Weights of a small audio frame classifier: held-out accuracy 100%.
Rows from block 6 of a small audio frame classifier, named by matrix and row number. Rows with one number belong to one channel. Each number is 128 + 32 x the weight over its row's rms, rounded and kept within 0 to 255. All counts start at 0.
After each channel's rows are labels from the 100 clips, of 14976, where the channel reaches its highest value: "loudest" is the band of the loudest frequency at the time of the peak. Only what is clearly more common there than usual is listed. The data: synthesized solo parts of chorales (CocoChorales). In brackets: how many of the 100, against the usual share in percent.
# convs1: first pointwise conv (model.blocks.6.convs.1.weight, 288x240x1), inputs 120-239
# convs3: second pointwise conv (model.blocks.6.convs.3.weight, 288x288x1, transposed), outputs 144-287

convs1.193 [ 99  74 115 135 129 106 138 161 100 172 105  65 137 161 132 109 129 140 167 138 143 148 152 151 111  72 166 110  97  86 146 136 146 116 112 154 118 148  80 103 184 139 149  79  91 109 132  65  88 148  65 130 103 170 104 110  95  84 174 113  81  56 128 117 150 161  91 132 138 131 115 123 170 107 121 101  75 165 107 113 128  62 114 158 109 111 162 114 138 122 142 121 144 157 172 109 122 137 118 127 146 163  93 100 185  96 153  69  99 112 219 178 110 142 143 111 109 122  89 105]
convs3.193 [110 107 154 158 171 115 195  82 134 197 138 137 125 164  99 113 169 176 126 128  97 118 100 134 120 111 138 144 114 127 168 167  87 107 193 163 145 158  67 142 153 151  98 143 179 125 123  72 173 124  84 121 145 111 100  93 133 150 150 152 106  83 107 154 156 201 131  68 224 119 108 168 154 118  63 122 107 106  98 112  53 132 119 161 172 119 138 141 154 111  95  75 131 151 128 106 166  75  56  72 180  64  98 119 150  49 181 112 124 203 187 130 132 158  99  86 123 153 143 118 125 104 122  87 148 127  97 155 149 132 120 104 168 134  75 162 133 126 134 164 115 134 128 105]
loudest: 500 to 1000 Hz (54 vs 25.6); 1000 to 2000 Hz (45 vs 12.8)

convs1.145 [ 95 145 138  96 147 150 154 141  95 121 125 134 147 107  93 100 193 157 111  64 149 113  97  76  73 103 185 129 154  89 173 119  88 162 200  88 148 157 123 134 188 136 152 157 167 150 105 137 143  95  95 152 116 132 154 190  59 163  71 134 113  65 121 132 123 160 118 102 154  96 120 111 105  95 149  58  84 112 128 119 122  87 124 113 170 168  74 170 110 120 132 121 102 134 103 154 125 124  87 129 104  90  96 177 177 118 105  55 101 159 154 160 204 133 171 162 126 146 123 117]
convs3.145 [124 156 103  86 171 103 132 114 146 182 111 127 120 123 169 151 140  92  55 143 164 132 192 167 134 165 143 163 112 104  23 103 133 135  86 121 123 125 136 128 191 124 120 123 150  97 129  92 107 149 142 109 145 212 105 148 125 117  59 111 152 106  98 165 185 129 113 130  99 143 177 153 115 123 108 102 142  71 158 124  98  89 102 134 103 131 113 128  94  83 146 106 116  81 159 185 105 109 117 143 120 127  96 131 107  48 158  52 176 110 156 108 128 132 107 140 155 114 121 129 119 150 141 146 145 140 155 166 117 109 118 138  83 145 124 114 131  91  91 129 132 114 127 103]
loudest: 500 to 1000 Hz (59 vs 25.6)

convs1.25 [137 186 119 208 104 152 115 170 108  75 129  69 108 155 109 117  67 159  86 136  96  65 123  92 124 163  83 163 152 196 105 129 161 138 164 138 107 198 115 102 143 165 154 133 140 126 103 147 120 162  55 202 148 124 136 130 114 131 100 130 118 114  99  98  52 132 157 155 107 108 119 147 149 130 162 132 117 131 148 130 113 162 125 188 121 105 181 114 124  56 112 167 114 158 128 119 155 151 131  73 136  97 121  66 124 175 138 157 131 160 157 143 128 114 170 101 173 106  72 121]
convs3.25 [ 78 181 101 106 162  84  78  73  87 153 164 141 108 112  79 118 155 122 111 105  76 159 139 105 126  91 168  96 122 163  75 155 117 184 111 128 138 119 101 159 104 113 107 143 123 132 141 176 107 126 178 102 161 163 116 139 104 140 130 133 116 142  88 154  77 141  76 176 110 124  98 126 148 131 116 102 150 169 125 140 135 192 148 119  98 114 171 143 169 101 178 156  94  88 107 128 130 158  76 136 137 174 155  99 127 174 109 141 218 121  86  82  82 132  70 126 174 103 139 122 116 130 185 218 148 189 132 138 133  97 126 182 127 156 183 107 149  70  95  69 129 171 119 158]
loudest: 500 to 1000 Hz (75 vs 25.6)

convs1.89 [ 94 163 168 162 133 125 127 123 155  84 133 148 107 126 144  76 107  93 147 163 152 119 118 116 101 138  89 104 138  68 146  95  70 102 161 130  99 146 129 123 156 122  65 169 175 145 155 121 131 176 171 165 125 117 129 118 165  94 115 122 125 135 148 130 184  77 158 145  96 124 159 113 116 180 131 111 154  57  86  85 161 150 184  82 146  63 181 138  81 115 138 184 151 150 143  84 119 165 131 130 148 118  50  98 154  98 125  81 161  78 139 131  85 112 117 119 149 156 139 115]
convs3.89 [138 149 152 142 150 108 187 128 109 186 149 168 134  61  67 128 103 118  99 116 108 121 145 146 152  90  94 113 136 151 113 148 124 212 154  92 170 184 135  80 110 127 122  92  75 172 128 111 160 147 145 122 112  80 134 113 190 102 205  82 161 139 138 116 160 151 101 139 131  82 179 132  91 142 127 125 129 183 150 103 168  99 113 108 129 151 145 125 130 178 118 133 116 108 143 142 141  79 121 146 125 149 162 164 124 114 130  98 147 144 101 150 129 110 153 142 130 117 138  72 114  93  97 121 133 116 111 107 161 180 131 135 145 138 150  71  93  95 173 149  79  74 160 101]
loudest: 250 to 500 Hz (89 vs 45.4)

convs1.100 [133 139 100 144 163 101 128 120 111 168 110 139 213 246 169 149 174 149 144  95 167 114 129 152 138 172 143 115 183  95 151  48 134 103 108 119 126 162 140 139 121  77 113 165 156 149 136 116 135  56 133  99  98 183 124 149 104 172 165  55 181 143 106 178 146 162 170 121 107  90 141  85 109 125 150 134 218  90 148 206 113 155 126 169 118  43  43 111 145  83 139 119  77 111  92 149 127 164  80 136 164 154 138 166 166 163 114 150 167 113 161 133 127 128 137 129  60 119  81 152]
convs3.100 [ 79 124 159 131 135 149 141  90 127 102 146 110 119 142 176  96 105 109  99 140  93  72 130  87 124 139 104  62  91 134 137  78 112 149 101 134 153 107 102 100 120 105 157 134 176 131 133 126 203 119 124  99 144 111 135  75 118 128 137 128 108 155  87 102 102  67 142 159  66 137 174 108 138 100 162 168 143 176 121 126 100  80  95 111 125 176 133 140 179 101 100 159 122  65 156 202 144 142  98 118 102 148 139  83 128 183  67 120 114 182 139 172 106 158 114  96 134  83  61 112 106 127 138 155 120 148  59  35 200 146 136 108 193 107 108 159 106 119  90 183 151  89 143 125]
loudest: 500 to 1000 Hz (61 vs 25.6)

convs1.161 [125  36 156 196 140  77 140 125 131 106 118 116  89 132  85  84 155 146 122 146 149  75  84 134  96 165 120 140 164 117 111 103 162 113 154 102 195  82  88 142 114 180 145 123 144 161 153 114 114 109 109  91 128 169 158  95  83 134 127  90  85 119 167 159 136 129 126  98 163 135 166 140 135 133 122 165 132 133 155 141 102 161 135  83 142 120 166 201  50 171  73 105 103 122 100 173 137 167 132 153 161 133 115 186 122 135 143  72 137 171 174 125 171 122  63 139 105 176 142 109]
convs3.161 [190 148 178  58  62 140 140 139 158  89 159 105 181 122 150 135 182  82 159  99 140 167 164  96  98 106 161 136 115 157 133 103 159 147 137 107 118 114 131 129 150 135  88 136 112 149 130 153 124 126 134 141 104 183 136  66 107  80 194 188 142 142 140  65 129 105 178 166  64 134 142 124 113 179  75 141 109 158 107  87 103 135  97 122 135 108 130 129 111 172 169 171 145 150 160 131 154  74  28 147 112 130 172 136 129  97 130  68 132 125  67 142 138 131 105 126 119 160  66 141 134 153 130 111 130 149 112   0 166 117 122 218 145 112 123 135  99 174 172 134 115 119 159  89]
loudest: 250 to 500 Hz (87 vs 45.4)

convs1.210 [162 166 115 113  97 117 132 123 100  63 136  50 148  48 169 112  86 112 110 161 120 171 129  68 169 194 150  79 177 169 131 110 149 133 138 130  88 170 161 155  94 100 110 134 164 188 157 118 169  74 156 104  78 150  82 148 151 132 147 140 171 162 105 143 128 120 101 152 105 120 161 131 121 109 107  23 169  65  64  96 157 128 144 165 107 126  73 191  97 149 170 163  88 172 172 174 136 117 160  81 201 132 160 124 142 103 107  90 128 136 101 137 140 106 110 147 133  78  96 133]
convs3.210 [159 153 154  48  54 108  85 140 149 135 162 221 105 149  88 137  95  74 172 160  70 128 100 170 177 189 136 177 117 135 129 197 183 137 133 112  98 177 143 133 122 106 121 130 115 127 142 163  50 142 132 125 104 155  98 150  90 135 223 106 137 127 122 112 122 125 132 163 142 158 140 157  97 129 109 146 104 106 111 113 113 130 188 118 110  85 110 139 163 109 150  89 155 125 109  25  92 127 131 133 119 142 175 154 122 148  99 107 131 113 103 101  92 147 180  85 125 125 185 111 146  54 129  98 193 128 190 188 156 102 136 156  83 141 113 120 170 125 109 100 141 154 132 170]
loudest: 500 to 1000 Hz (71 vs 25.6)

convs1.102 [ 93 163 117  65  99 128 116 169 115 113 123 118 172 147 132 112  53 157  81 150 140 140 124 217 129 110 124 141 128  82 157 196 152 183 165 135  88 119 145 150 169 154 142  46 121 131 159 111 126 119 106 130 137 114  91 126 148 148 149 101 154 122 131 149  85 132  80  79  97 178 122  99 163 100 121 173  74 170 123 120 102  65 141 103 112 134  82 156 176  98 120 154 177 172 195 121 165 130  72  89 103 165 158 157 208 139 138 111 128 147 174 126 203 109 114 153 159  97  88 134]
convs3.102 [111 136 132  20  43 104 100 109 131 141  71 154 162  99 153 148 219 120 103  99 150 111 111 117 115 181  89 155 190 118 169 154 166 117 104 107 111 118 140 141 182 147 104 166 157 108 148 111  99 113 134 172 108 154 124 161 138  61  86 140 143 163 154 116  68 129 115 117 138 115 141  91 155 138 147 158 145 138 144  91 177 124 128 150  58  82 114 118 145 129 184 172 136 138  99  99  97  66  55 138 118 107 174 156 141 165 155 172 150 137  25  90 128 116 142 169  82 173 119  76 133 136 156 157 167 155 202 109  96 120 104 161  58  97 169 155 153 158 149  88 114 150 134 100]
loudest: 500 to 1000 Hz (52 vs 25.6)

convs1.169 [108 121 119 142 152  91 121 147 135 120 183 130 167 167  77 101 147 190 163 109 189 184 124 124 117  92  99 129 115 135  66 143 125  71 111 114 170 115  88 155 185 162 136  89  91 131 165 123 127 155  88 102  96  97 112 109 151 170 118 151 103   7 140 156 174 126 106 126 124  51 112 140 121 178 167 111  67  71 142 130 136  88 114 123 140 119 125 127 137 111 125 143 151 123 110 173 166 182 161 107 151  76 107  79 170 151 130 148 114 113  90 139 130 171 161 160 153 165  85 117]
convs3.169 [ 98 100 163  94 157 128 110 210 134 112 113  96  77 189  81 151  33  66 164 147 149 115 185 154 152 159 106 126  62 136  90 158 185 133  75  96 112 137 152 107 134 140 161 109 174 143 131 127 159 154 114 154 157 142  91  99 138 170 230 131 146  87  60  70 107  63 249 133 154 140 142 152 145 156  82 111 104 115 129 121 149 106 170 129 129 113 119 139 147 128 166 105 139 136 148 135 125 135  75 121  96 127 170 145  90 134  97  94 186 122 143 142 146 185 124 100 103 112  96 141 141 147 103  95 126  85 144  71 145 127 131 168 110 155 103 167 129 129  76 152  86 109 149 210]
loudest: 250 to 500 Hz (86 vs 45.4)

convs1.39 [152 136 130 154 222 126  89 208 158  73 149 159  98 153  83 121 247 148 149  99 150 155  87 179 123 134 109 138 192  97 170 133 107 138 143  96 130 128 143 107 102  89  97 206 123 102 118  85 119 121  79 125  83  94 114 165  95  84 155 122 148 109 129 117 144 172  97 115  98  97 171 191 141 133 105 117 110  79 127 105 106  96 136 108 138  83 171 116 144 106 119 144  46 168 127  75 133  67  53 120 121 106 139 119 146 124  76 136  95  93 110 134 145  91 156 112 158  79 181 151]
convs3.39 [ 65 121 102 159 121 146 144 112 130 115 110 100 136  68 204 111 180  77 157 149 142 203 162 145  92 174 148 108 161 123 190 141 153  95 164 117 116 163  91  96 118 100 102 142 103  90 134  96  78 143 187 153 121 150 135 162 115 114  58 105 133 102 147 208 121 117  92 130 126 129  77 171 134 114 203 142 115  78 164 160 148 161  90 161 191 127 153 127  77 185 116 110  54 198  99  82 107 125 185 129 106 123 120 136 136 126 103 159 146 111 160 134 119 144 124 176 155  89 121 143 120 116 104  65 104 124 161 101  93 160 131 127  78 122 183 132 161 163 154 116 121 205 123  91]
loudest: 1000 to 2000 Hz (36 vs 12.8)

convs1.242 [134 143 110 157 132 117 126  91 140  70 118  58 149 127  87  71 132 101  71  76 169 142  64 168 177  97 107  85 114 105 195 120  89 112 175 120 121 113 140 133 135 119 129 124  48 171 109 146 122 154 108  81 107 147 159 117 187  93 118 101 152  67 118 143 124 181  96 130 103  79  98 128 152 137 115 140 122  98 130 119 157  91 136 147 164 144 181 140 105 113 197 123 114 161 134 217 121 162 119 151 220 150 122 187 212 154 158 170 128 106 118 129 107  83  95 142 186 122 133 131]
convs3.242 [165 151 108 103  67  79 149 121  59  66 131 107  78 113 139  92 143 116  89 127 106 126 181 137  80 113 125  89 185 109 136 171  49 151 119 123 107  23 176 128 115 103 131 133  63 109 121 107  60  91 145 127 126 170 127 191  88 150  88 153 166 146 160 128 100 125 124 189  65 133  53 118 123 115 191 160 140 181 121 146  90  85  97 104  94 159 119 141 151 181 102 109 136 145 106 178 146 142 181 130 134 152 150 126 128  90 126  87 128 101 107 149  94 139 123 147 100 174 109 168 119 161  90 121 127 120  73 120 128 117 124 100 108  98 101  87 137 140 160 106 126 159 127 115]
loudest: 500 to 1000 Hz (53 vs 25.6)

convs1.136 [101 165 125  52 140  93 114  96 181 127 133 126 133  91 198 177  72 140 171 156  97 172 145 173 135 134 107 142 109 112 140 129  83 140 170 148  73 134 142  71  61  80 120 144 125 100 116 146 169 103 151 141 106 123  67 131 109 127 107 138 145 163 139  46 165 154 102 169  94 108 101 102  97  69  33  91 104 137  73 160 155 142 102 152 142  80 102 128 194 152 142 163 139 193 115  83 130 158 184 168 135  67 114 141 122 111 143 107 123 122 132 126 205 126 157 145 117 103 107 119]
convs3.136 [107  81 107 107 146 124  62 161 116 195 140 170 171 159 153  85 106  96 106 107 187 242 144 125 126 142 144  97 163 133 124 119  45 147 130 145 109 134 122 166 132 139  93 127 154 132 142 177 113 133 120 119 146  69 103 124 133  93  68 146 146 172 143  83 146 128  71  48 186 162  71 113 139 122 135 122 141 133 108  94 114 151 106 135  90 150 147 119 125 105 127 118 131  93 135 119 146 146 174 159 116 148  85 132 129 162 104  85  95 131 123 119 165  93 142 120  86 122 168 118 149 173 152 193 133 163 160  90  48 133 129 138 129  69 120 132 107  78 110 113  80 103 140 175]
loudest: 500 to 1000 Hz (70 vs 25.6)

convs1.162 [106 159  92 131 164 168 129 112 173  86  99 113 137 156 117 112 129  87 128 141 176 128 103 111 163 147 157 128 138 120 191 155  29 132 185  86 114 103 120 104 151 162 121 160 141 192 127 142 120 138 107 103 160 111  79 130 110 109 164 127  99  87 103 146 109 186  71 107  32 112 133 108 100 155 117 134  72  66  66  99  92 124 127 155 167 108  89 168 144 109 136 255 132 174  97 205 118 111 129 108 120 106  95 158 134  95 121 130 166 138 173 127 114 125 149 209  80  99 130 120]
convs3.162 [125  62  67 196 137 122  97 133  40  87 144 142 137 147 110 114 148 167 213 142 179 118 102 167 137 134 100  95 172 122 118 184 122 125 133 130 101 109 118 103  65 129 146 148  86 128 121 150 162 101 119  78 111 140 126 152 145 125 137  80 124 122 202  80 108 163 139 143 131 157 128 116 138  94 192 176 133 149  78 164 151 154  84 146 148 134 138 144 147 175  78 145 108 103 104  77 107 134 254 125 129 130 201 101 127 189 153 121 135  99 121 137 108 128 165 187  98 115 100 148 121 127 143  94  95 126  81 147  99 122 127  74 127 143 119  99 203 129 160 109 100 109 123 126]
loudest: 500 to 1000 Hz (64 vs 25.6)

convs1.10 [143 130 154  94 141  85 151 112 102  86 128 147 176 159  87 112 101  98 162 131 125 141 105 165 117 120  81 105 104 156 172 118 156 163 170 139 115 130 134 113 105 154 152 121 170 114 148 175 119 156 127 132 168 130  71 112 136 163 129 150 138 135 198 114 174 129 135 122 143 136 154 148 116 126 106  57 115  70  76 155  94 157 133 115 125  84 140 155  85 152 191 100 122 119  55 118  86 102 120 140 115 133 140 156 144 164 130  73 130 103 112 111  89 107  98  89 160 174 121 151]
convs3.10 [126 179  91  96 133 155 105 116 161 121 106 157 146 177 153 123 171 120 109 128  99 204 120 143 148 158 173 117 179 115 138  86 168  92 174 104  77 122 170 171 146 155  95 141 169 128 144 132  71  94 176 145 147 121 113 133  95 100 108 144 153 151 147  81 163  81 128 150 225 158  87 133 151 129 117 126 127  97 111  79  95 148 106 144 146 117  70 155  77  98 138 140 111 192 108  91 114 148  94 105 161 135 143 147 110  93 141  72 146  90 195  60 164 156 125  92  82 106 150 125 133 133 155  80 174 128 137 139  51 111 142 148  98 150 143 255 129 130 142 152 157 134 116 128]
loudest: 500 to 1000 Hz (82 vs 25.6)

convs1.16 [143  94 101 141 144  94 119 184 149 110 154  93 188 113 111 136 113 144 137 157 109 140 179 107 162 158  88 110 159 118 124 105 127 137 138 113 116  90 111  54 179 142  97 152 185 133 105 151 144 103 109 118  90 169  84 135  57 100 159 129 107 124 106 174 159 182 172 137  83 151  82 150 111 128 168 113 113  78 197 148 137 119 135 175 132 138  46 119  92  70 151 188 126 175  95 164 148 186 158 163 120 133 124  85 159 130 100 150 112 180 138 132  83 138 160 148  88  94  76 128]
convs3.16 [ 55 140 134  98 133 182  66 109  73 177 136 128 119 162  94 158 227 139 198 144 215 121 105 148  81 143 124 147 157 144  75 143  95  86 146 106 134 149  93  93  60 111  93 126 126 103 121 197 153 116 125  90 127 115 124  84 115  92  54  79 129 147 162 127 115 118  98 114 156 123 111 164  87  85 197 121 130  75  90 156 169 156  98 128 120 112 139 126 102 113  85 122 100  95  95 118  73 113 189 116 104 143 153 113 109 202 114 162 133 110 103 108  85 112 159 167 152 103  93 126 129 108 100 154 119 143 150 162 123 132 134  96 108 157 209 128 130 149 109 143 120 157 141  81]
loudest: 500 to 1000 Hz (55 vs 25.6)

convs1.266 [119 156  65 176 140 107 131  82 150  91 181 143 143 130 165  99 121  79 108 123  79 162 124 138 140  70 130 128  69  92 110 101 197 148 186  91  77 122 111  91 132  98 126 117 144 122 174 117 187  69 112  91 124 146 147 125 186 154 112 105 159  88 106 174 134  32 111  85 114 124 142 142  85 162 169  80 127 105  90 133 132 146 128 193 201  69 117  96 146 110 111  98 123 124  62 108 129 105 142 149 156  99 161 166 134 131 146 143 185 110 102  76 188 108 116 138 163 154 104 113]
convs3.266 [115 163 114 137 161  79 143  96 164 166 168 175 122 104 146 127 124  90  68 102  80 173 124 132 137  94 143 166 114  93 143  84 164 145 222 160  94 159  87 209 184 112  89  88 166 119 152 118  81 153 101 147 112 163 124 113 126 119 123 167  83 129 129  89 139 133  70  87 162 158  93 120 112 188 122  89 146 101 128  67 166 142 181 123 154 125 113 121 114  97 132 131 133 105 100 157 148 150 100  83 141 135 114 178 124  46 154  87 175 123  99  99 153  83 170 128 151 104 102 126 167 126 170 118 147 162 182 150 144 103 137 185 112 150 231  95  98  92 131 100 176  92  92 102]
loudest: 250 to 500 Hz (74 vs 45.4)

convs1.93 [ 93 184  90 125 176 127 166  86 153  85  99  61 139 122 100  94  87  91  73 105 178 125 117 137 132 119 161 131 168 104  67 136 118 126 157 112  90 175 138 218 160 176  95 170 148 152 119 204 167 124  93 144 107 149 128 159 139 146 120  72 170 198 107 160 112 154 128  90 118 126  82 115 110  86 168 127  68 140 179 119 144 120 127 147 141 173 110 154  90 113 192 168 115 150  90 133 124 143  83 130 185  94 158 139 160  98 144 110 118 112 199 125  73 107 103 143 134 130 132 165]
convs3.93 [159 107 100  73 127 139 146  93  99  59 165 145 142 114  81 133  89 120 177 125 135  79 118 129 173  90 142 149 140 107 132 135 137 119  85 130 177  63 144 156 114 129 137 166 113 137 132 115  74 139 159 186 117  76 129 175  84 102 152 169 159 132  98  95  57 116 144 160  98  95 130 145 157 162 120 152 114 192  67 124  59 110 168 108 148 163 130 116 132 190 104 108 191  74 132  51 139  83 143  77 150 141 183 135 131 183 123 133 130 120 133 119 108 167 111 138 153 166 154 157 145 153 190 138 128  53 123 213 136 109 121 148 137 183  74  88 149  63 128 114 111 113 146 164]
loudest: 500 to 1000 Hz (86 vs 25.6)

convs1.2 [121 142 123 109 122 129 152 116 164 120 179 134 116 169 182 143 195  72 165 152 137 140 174 135 118 117 101 118  35 105  70  99 186 139 137 215  79 111 138  78  88 139 173 165  65 174 146 101 109 149 155 121 108 171 159 138 109 190 120 145 148 155 133 155 125 116 204 145 108 116  78 139 127 155 137 162  91  96 130 131 152 174 125 128 135 200 103 111 110  84 124 147 121 151  93  65 148  94 167 124 132 104 111  86 157 114 139 114 108 155 101 129  82 139 133 137 170 105 142  93]
convs3.2 [141 132 220 112 137  47  85 132 102 125 122 123  93 115 128 167  95  99 145 101  94 159 146 140  84  94 119 155  98 140 129 185 158 108 103 117 148  89 136 139 166 109 133 109 148 118 136  85  33 155  96  78 111 136 137 147 154 133 168 140 178 101 126 185  91 122 138  85 139 150 109 165 178 104 118 138  88 115  89 154 152 140 179 108 107 136  45 131 115 159 161 102 127 141 133 102 146  90  74 199  90 110 108 146 115 173 118 214 112 119 125 141  51 127 103  75 155 179 180 145 112  64 101  89 117 104 145 142 151 114 118 156  79 145  81 137 135 153 114  66 147 217 125 138]
loudest: 250 to 500 Hz (75 vs 45.4)

convs1.265 [139  63  64  86 136  94  86 164 137 104 108  89 130 151  93 138 134 135 130 133 193 112 138 132 173 121 112 153 116 154 143 130  64 103 154 120  91 154 134 179 183 174 134 147 168 175 226  98 145 107 127 159 102 103 106 125 116 168 122 173 135 177 152 194 112 109  66 119 202 152 160 153 113 125 136  77 130 112 142 132 129 118 124 110  97 137 102 106  96  88 106  86 148 178  71 118 116 134  92 122 184 106 166 177 130 118 128 103 193 139 133 118 100  81  78 170 166 104 104 135]
convs3.265 [160  69 116 143 151 140 109 101 125 104  95 143 123 138 129 129 154 132 102 131 155 167  95 149 155 200 112 139 182 116 130 130 166  65 120 138 130 136 168 186 176 120  95 158 137 129 131 154  73 153 109 139 160  76  85 169 132 169 186 197 145 162 148 132 161 107 143  71 124 133 131 158 160 161  63 134 113  76 144 126  90 154 157 132  97 135  71 127 158 135  93 109 156 142 105 116 122 102 139 151 140 127  96 108 127 171 109 155 152  69  86  87 182 165 111 112 103  99 176  72 156 112 144  67 168  94 149 106  78 131 133 172 119 138 113 181 161 139 141 127 167 105 140 153]
loudest: 500 to 1000 Hz (52 vs 25.6)

convs1.66 [135  99  90  94 149 153 144 121 157 107 157 130 144 106 124 121 165 132 194 117 157 119 191 125 115 142 185 164 118 123  57 165 117 159 116  88 136 154 117 153 133 178 133 108 130  81 190 153 119 128 148 139 125 105 121  83 144 141 158 167 129 151 160  90 164  25 132 157 148 128  44 159 116 135 130 159 139 141 168 158 161 180 127 153  78 109  97 119 120 167 146 128 179 105 215 219 136 143 124  90 133 140 133  96 156 157 116 102 130 126 125 112  66 124  98 125 199 196 125 131]
convs3.66 [ 96 168  65 132  96 133 110 149 144 168 186 105 157  81 118 137 146 140 123 154 209 179 188 137 158 100 105 104 162 132 139 143 170 186 118 129  68 220 100  74 171 114 134 157  89 138 139  87 127 179 113 155 110 186 103  67  83 136 147 142 135 137  59 135  51 103 180 101 153 144 145  76  86 113  88 150 122 140 222 131 180 163 149 153  97 139 174 123 145 141 142 163 110 148 159 105 118 154 143 134 108 106 112 124 108  69  62 101 197 112 142 171 141 148 113 162  90 121 120 128 135 177  63 159 121 147 209 169 146 149 123 129 123  78 150 109  78 148 133 163 119 194 136 186]
loudest: 250 to 500 Hz (74 vs 45.4)

convs1.92 [173 119  96 111 106 150  96 115 152  92 110 106 175  76 147 103 131 118  98 170 108 123 170  43 109  40 170  87 140 156  78 130  95 170  77 161 125  93 117 104  81  93 144  82 158 204 126 103  98 188  73 114  66 155 110 113 171  96 152 127 140  96  95 113 124 119 160 182 147  93 171 168 118  48 127  74  55 113 154 126 173 136 131 107 131 133 140 111 188  84 170 197  76 129  96 108  96 114 129 188 140  84 160 148 114 103 137 142 114 163 130 100 102 164 133 152 123  83 114 116]
convs3.92 [ 93 122  94 158 121 114  94  88  95  81  88 155  84  70  99 129 136 114 108  96 129 105 181 144 142  92 119 124 146 126 255 174 105 118 137 144 121  54 115 191 125  72  97 123 149 123 102  98 153 145  86 158 138  76 115 103 140 141 107 170 116 144 115 171 109 128  85 124 131 110 108  90 150 128 174  77 155 129  89  71 184 128 103 121  94 184  66 131 134 101 176 123  94 174 119  95 148  84 176  99 136 163 130 124 114 143 121 143 135 127 145 110 101 108 110 170  75  96  76  61 100 155 145 180 114 123  94 137 143 118 117 120 157 155 140 121 120 116 128 155 135  98 138 133]
loudest: 250 to 500 Hz (71 vs 45.4)

convs1.106 [ 93 145 142 147 118 136 131  91 114 147 103 135 123 185 113 154 152 180 133 118 135 130 111 130  94 133  52 160 134 104 109 142  83 105 117 115 208 135 116 126 119 120 122 132  68  54 193  84 141 163 160 122 136 133  99 103 120 154 110 117 119 153 104 215 136 189 139 140 119  90 105 121 135 173 132 131 113 154 124 163 107 202 128 115 175 150 158 119 133  95  60 123 148 136 137  51 118 146  37 139 107 127 115 172 177 162 100 127 146 127  77 148  98  74 110 125  87 121 109 189]
convs3.106 [210 123 187 157  12  85  65 100  97  93 152 141 143 100 132 155  56 128 186 108 153 134 130 100 113  97 101 157 171 104  96  98 137 105 138 116 124 168  84 164 107 131 101 167 109 113 160 161 132 120 158 122 136 135 133 115 114 146 184 135 155 164 151 116 147 123 139 186  79 123 174 140 156 176 153 110 127 161  79 114 167 126 181  85 106 129 143 132  93 163  98 178 166 104 131  65 158 119 108 163  88 164  77 124 127 208  98 113  85 113 152 151 131 147  92  89 146 104 136 177 134 134 113 116 119 126 137 170 142 102 125 143  84 109  99  86 121 136 154  75 172 188 156 138]
loudest: 250 to 500 Hz (80 vs 45.4)

convs1.252 [117 170 107 189 133  87 132  90 117 124 162 111 116 143 123 116 152 142  45 138 125 148 141 169 167 146 111 166 154 100 132 106 129 152 107  46 106 138 170  74 166 112  52 116 162  83 115 136  85 105 126 131  98 132 119 104 108 142 140  94 163  88 108  84 126 176  98 133 134 133 138 102 139 120 238 127 137 110 181 116 124  94 122 125  99 152  72  91 132 127  82 100 111 119 121 119 125 138 169  83 110 105 136 119 184  97 105  99  68 161 146 155 167  95 138 106 164  76 130 124]
convs3.252 [110 115 131 126 124 122 123 156 127 163 130 102 116 177 157 129  53 131  28 193  12 112  63 181 149 167 113 147 111 157 162  87 103 139 102 147  90 153 117 125 132 135 130 108  93 110 144 137 145 129 183 152 142 167 145 134 138 123 155 114 130 112 128  82 169 128 179 119 114 158 158 144 168 132 100 135 153 162 113 165  75 145  88 166 107 187  89 156 162  80 156 184 112  67 144 178 142 127 187 123 158  97 173 102 127 113 225  87  88 154 103 145 119 162 181 135  62 110 193 133 102 193 142 177 121 137  70 170  65 161 112 150 119 146 124 195 174  53 140 180 152 111 111 180]
loudest: 500 to 1000 Hz (62 vs 25.6)

convs1.249 [ 70 129 119 175 169 101 145 117  81  61 143 121  98 129 119 175 117 135 119 144 106  84 127  60 105 174 122 120 207 150 132 104 146 110 203 118 116 119 161 121 127 173 199 119 125 197 112 148 127 125 121 118 107 140 226 168 162 113 131 151 162 136 114 124  89  83  99 110  60 133 113 156 107 125 232  94 141 134 137 125  68 155 156  90 121 119 154 146  89 124 121  99 115 123 127 183 112 110 121  71 125 111 192 100 160 145 151 129 140 124 140 104 206 109  66 129 121 136 196 101]
convs3.249 [145  94 214  87 146 112 117 164 149 113 170 196 153  55 152 135 144 118 198 107 108  44 148 132 148 158 115  96 122 150  77 149 134 139 141 159 136 148  82 168 164 134 136 167 135 127 111 134 102 135 189 135 121 193 119  62 130  90 206 182 142  95 112  72 158 138 172 170 112 122 142 124  94 140  96 141 121 173  98 161 114 153 179 112 118 114  97 115 140 115 190 164 107 147 177 122 142  90  88 115 144 200 143 145 138  80 129  80 145 126  99  83 178 121 120 151 154 140  95 144 124 109 137  62 143 116 222  81  78 134 109 159 156  93 123 128 151 172 123  76 125 134 159 148]
loudest: 500 to 1000 Hz (57 vs 25.6)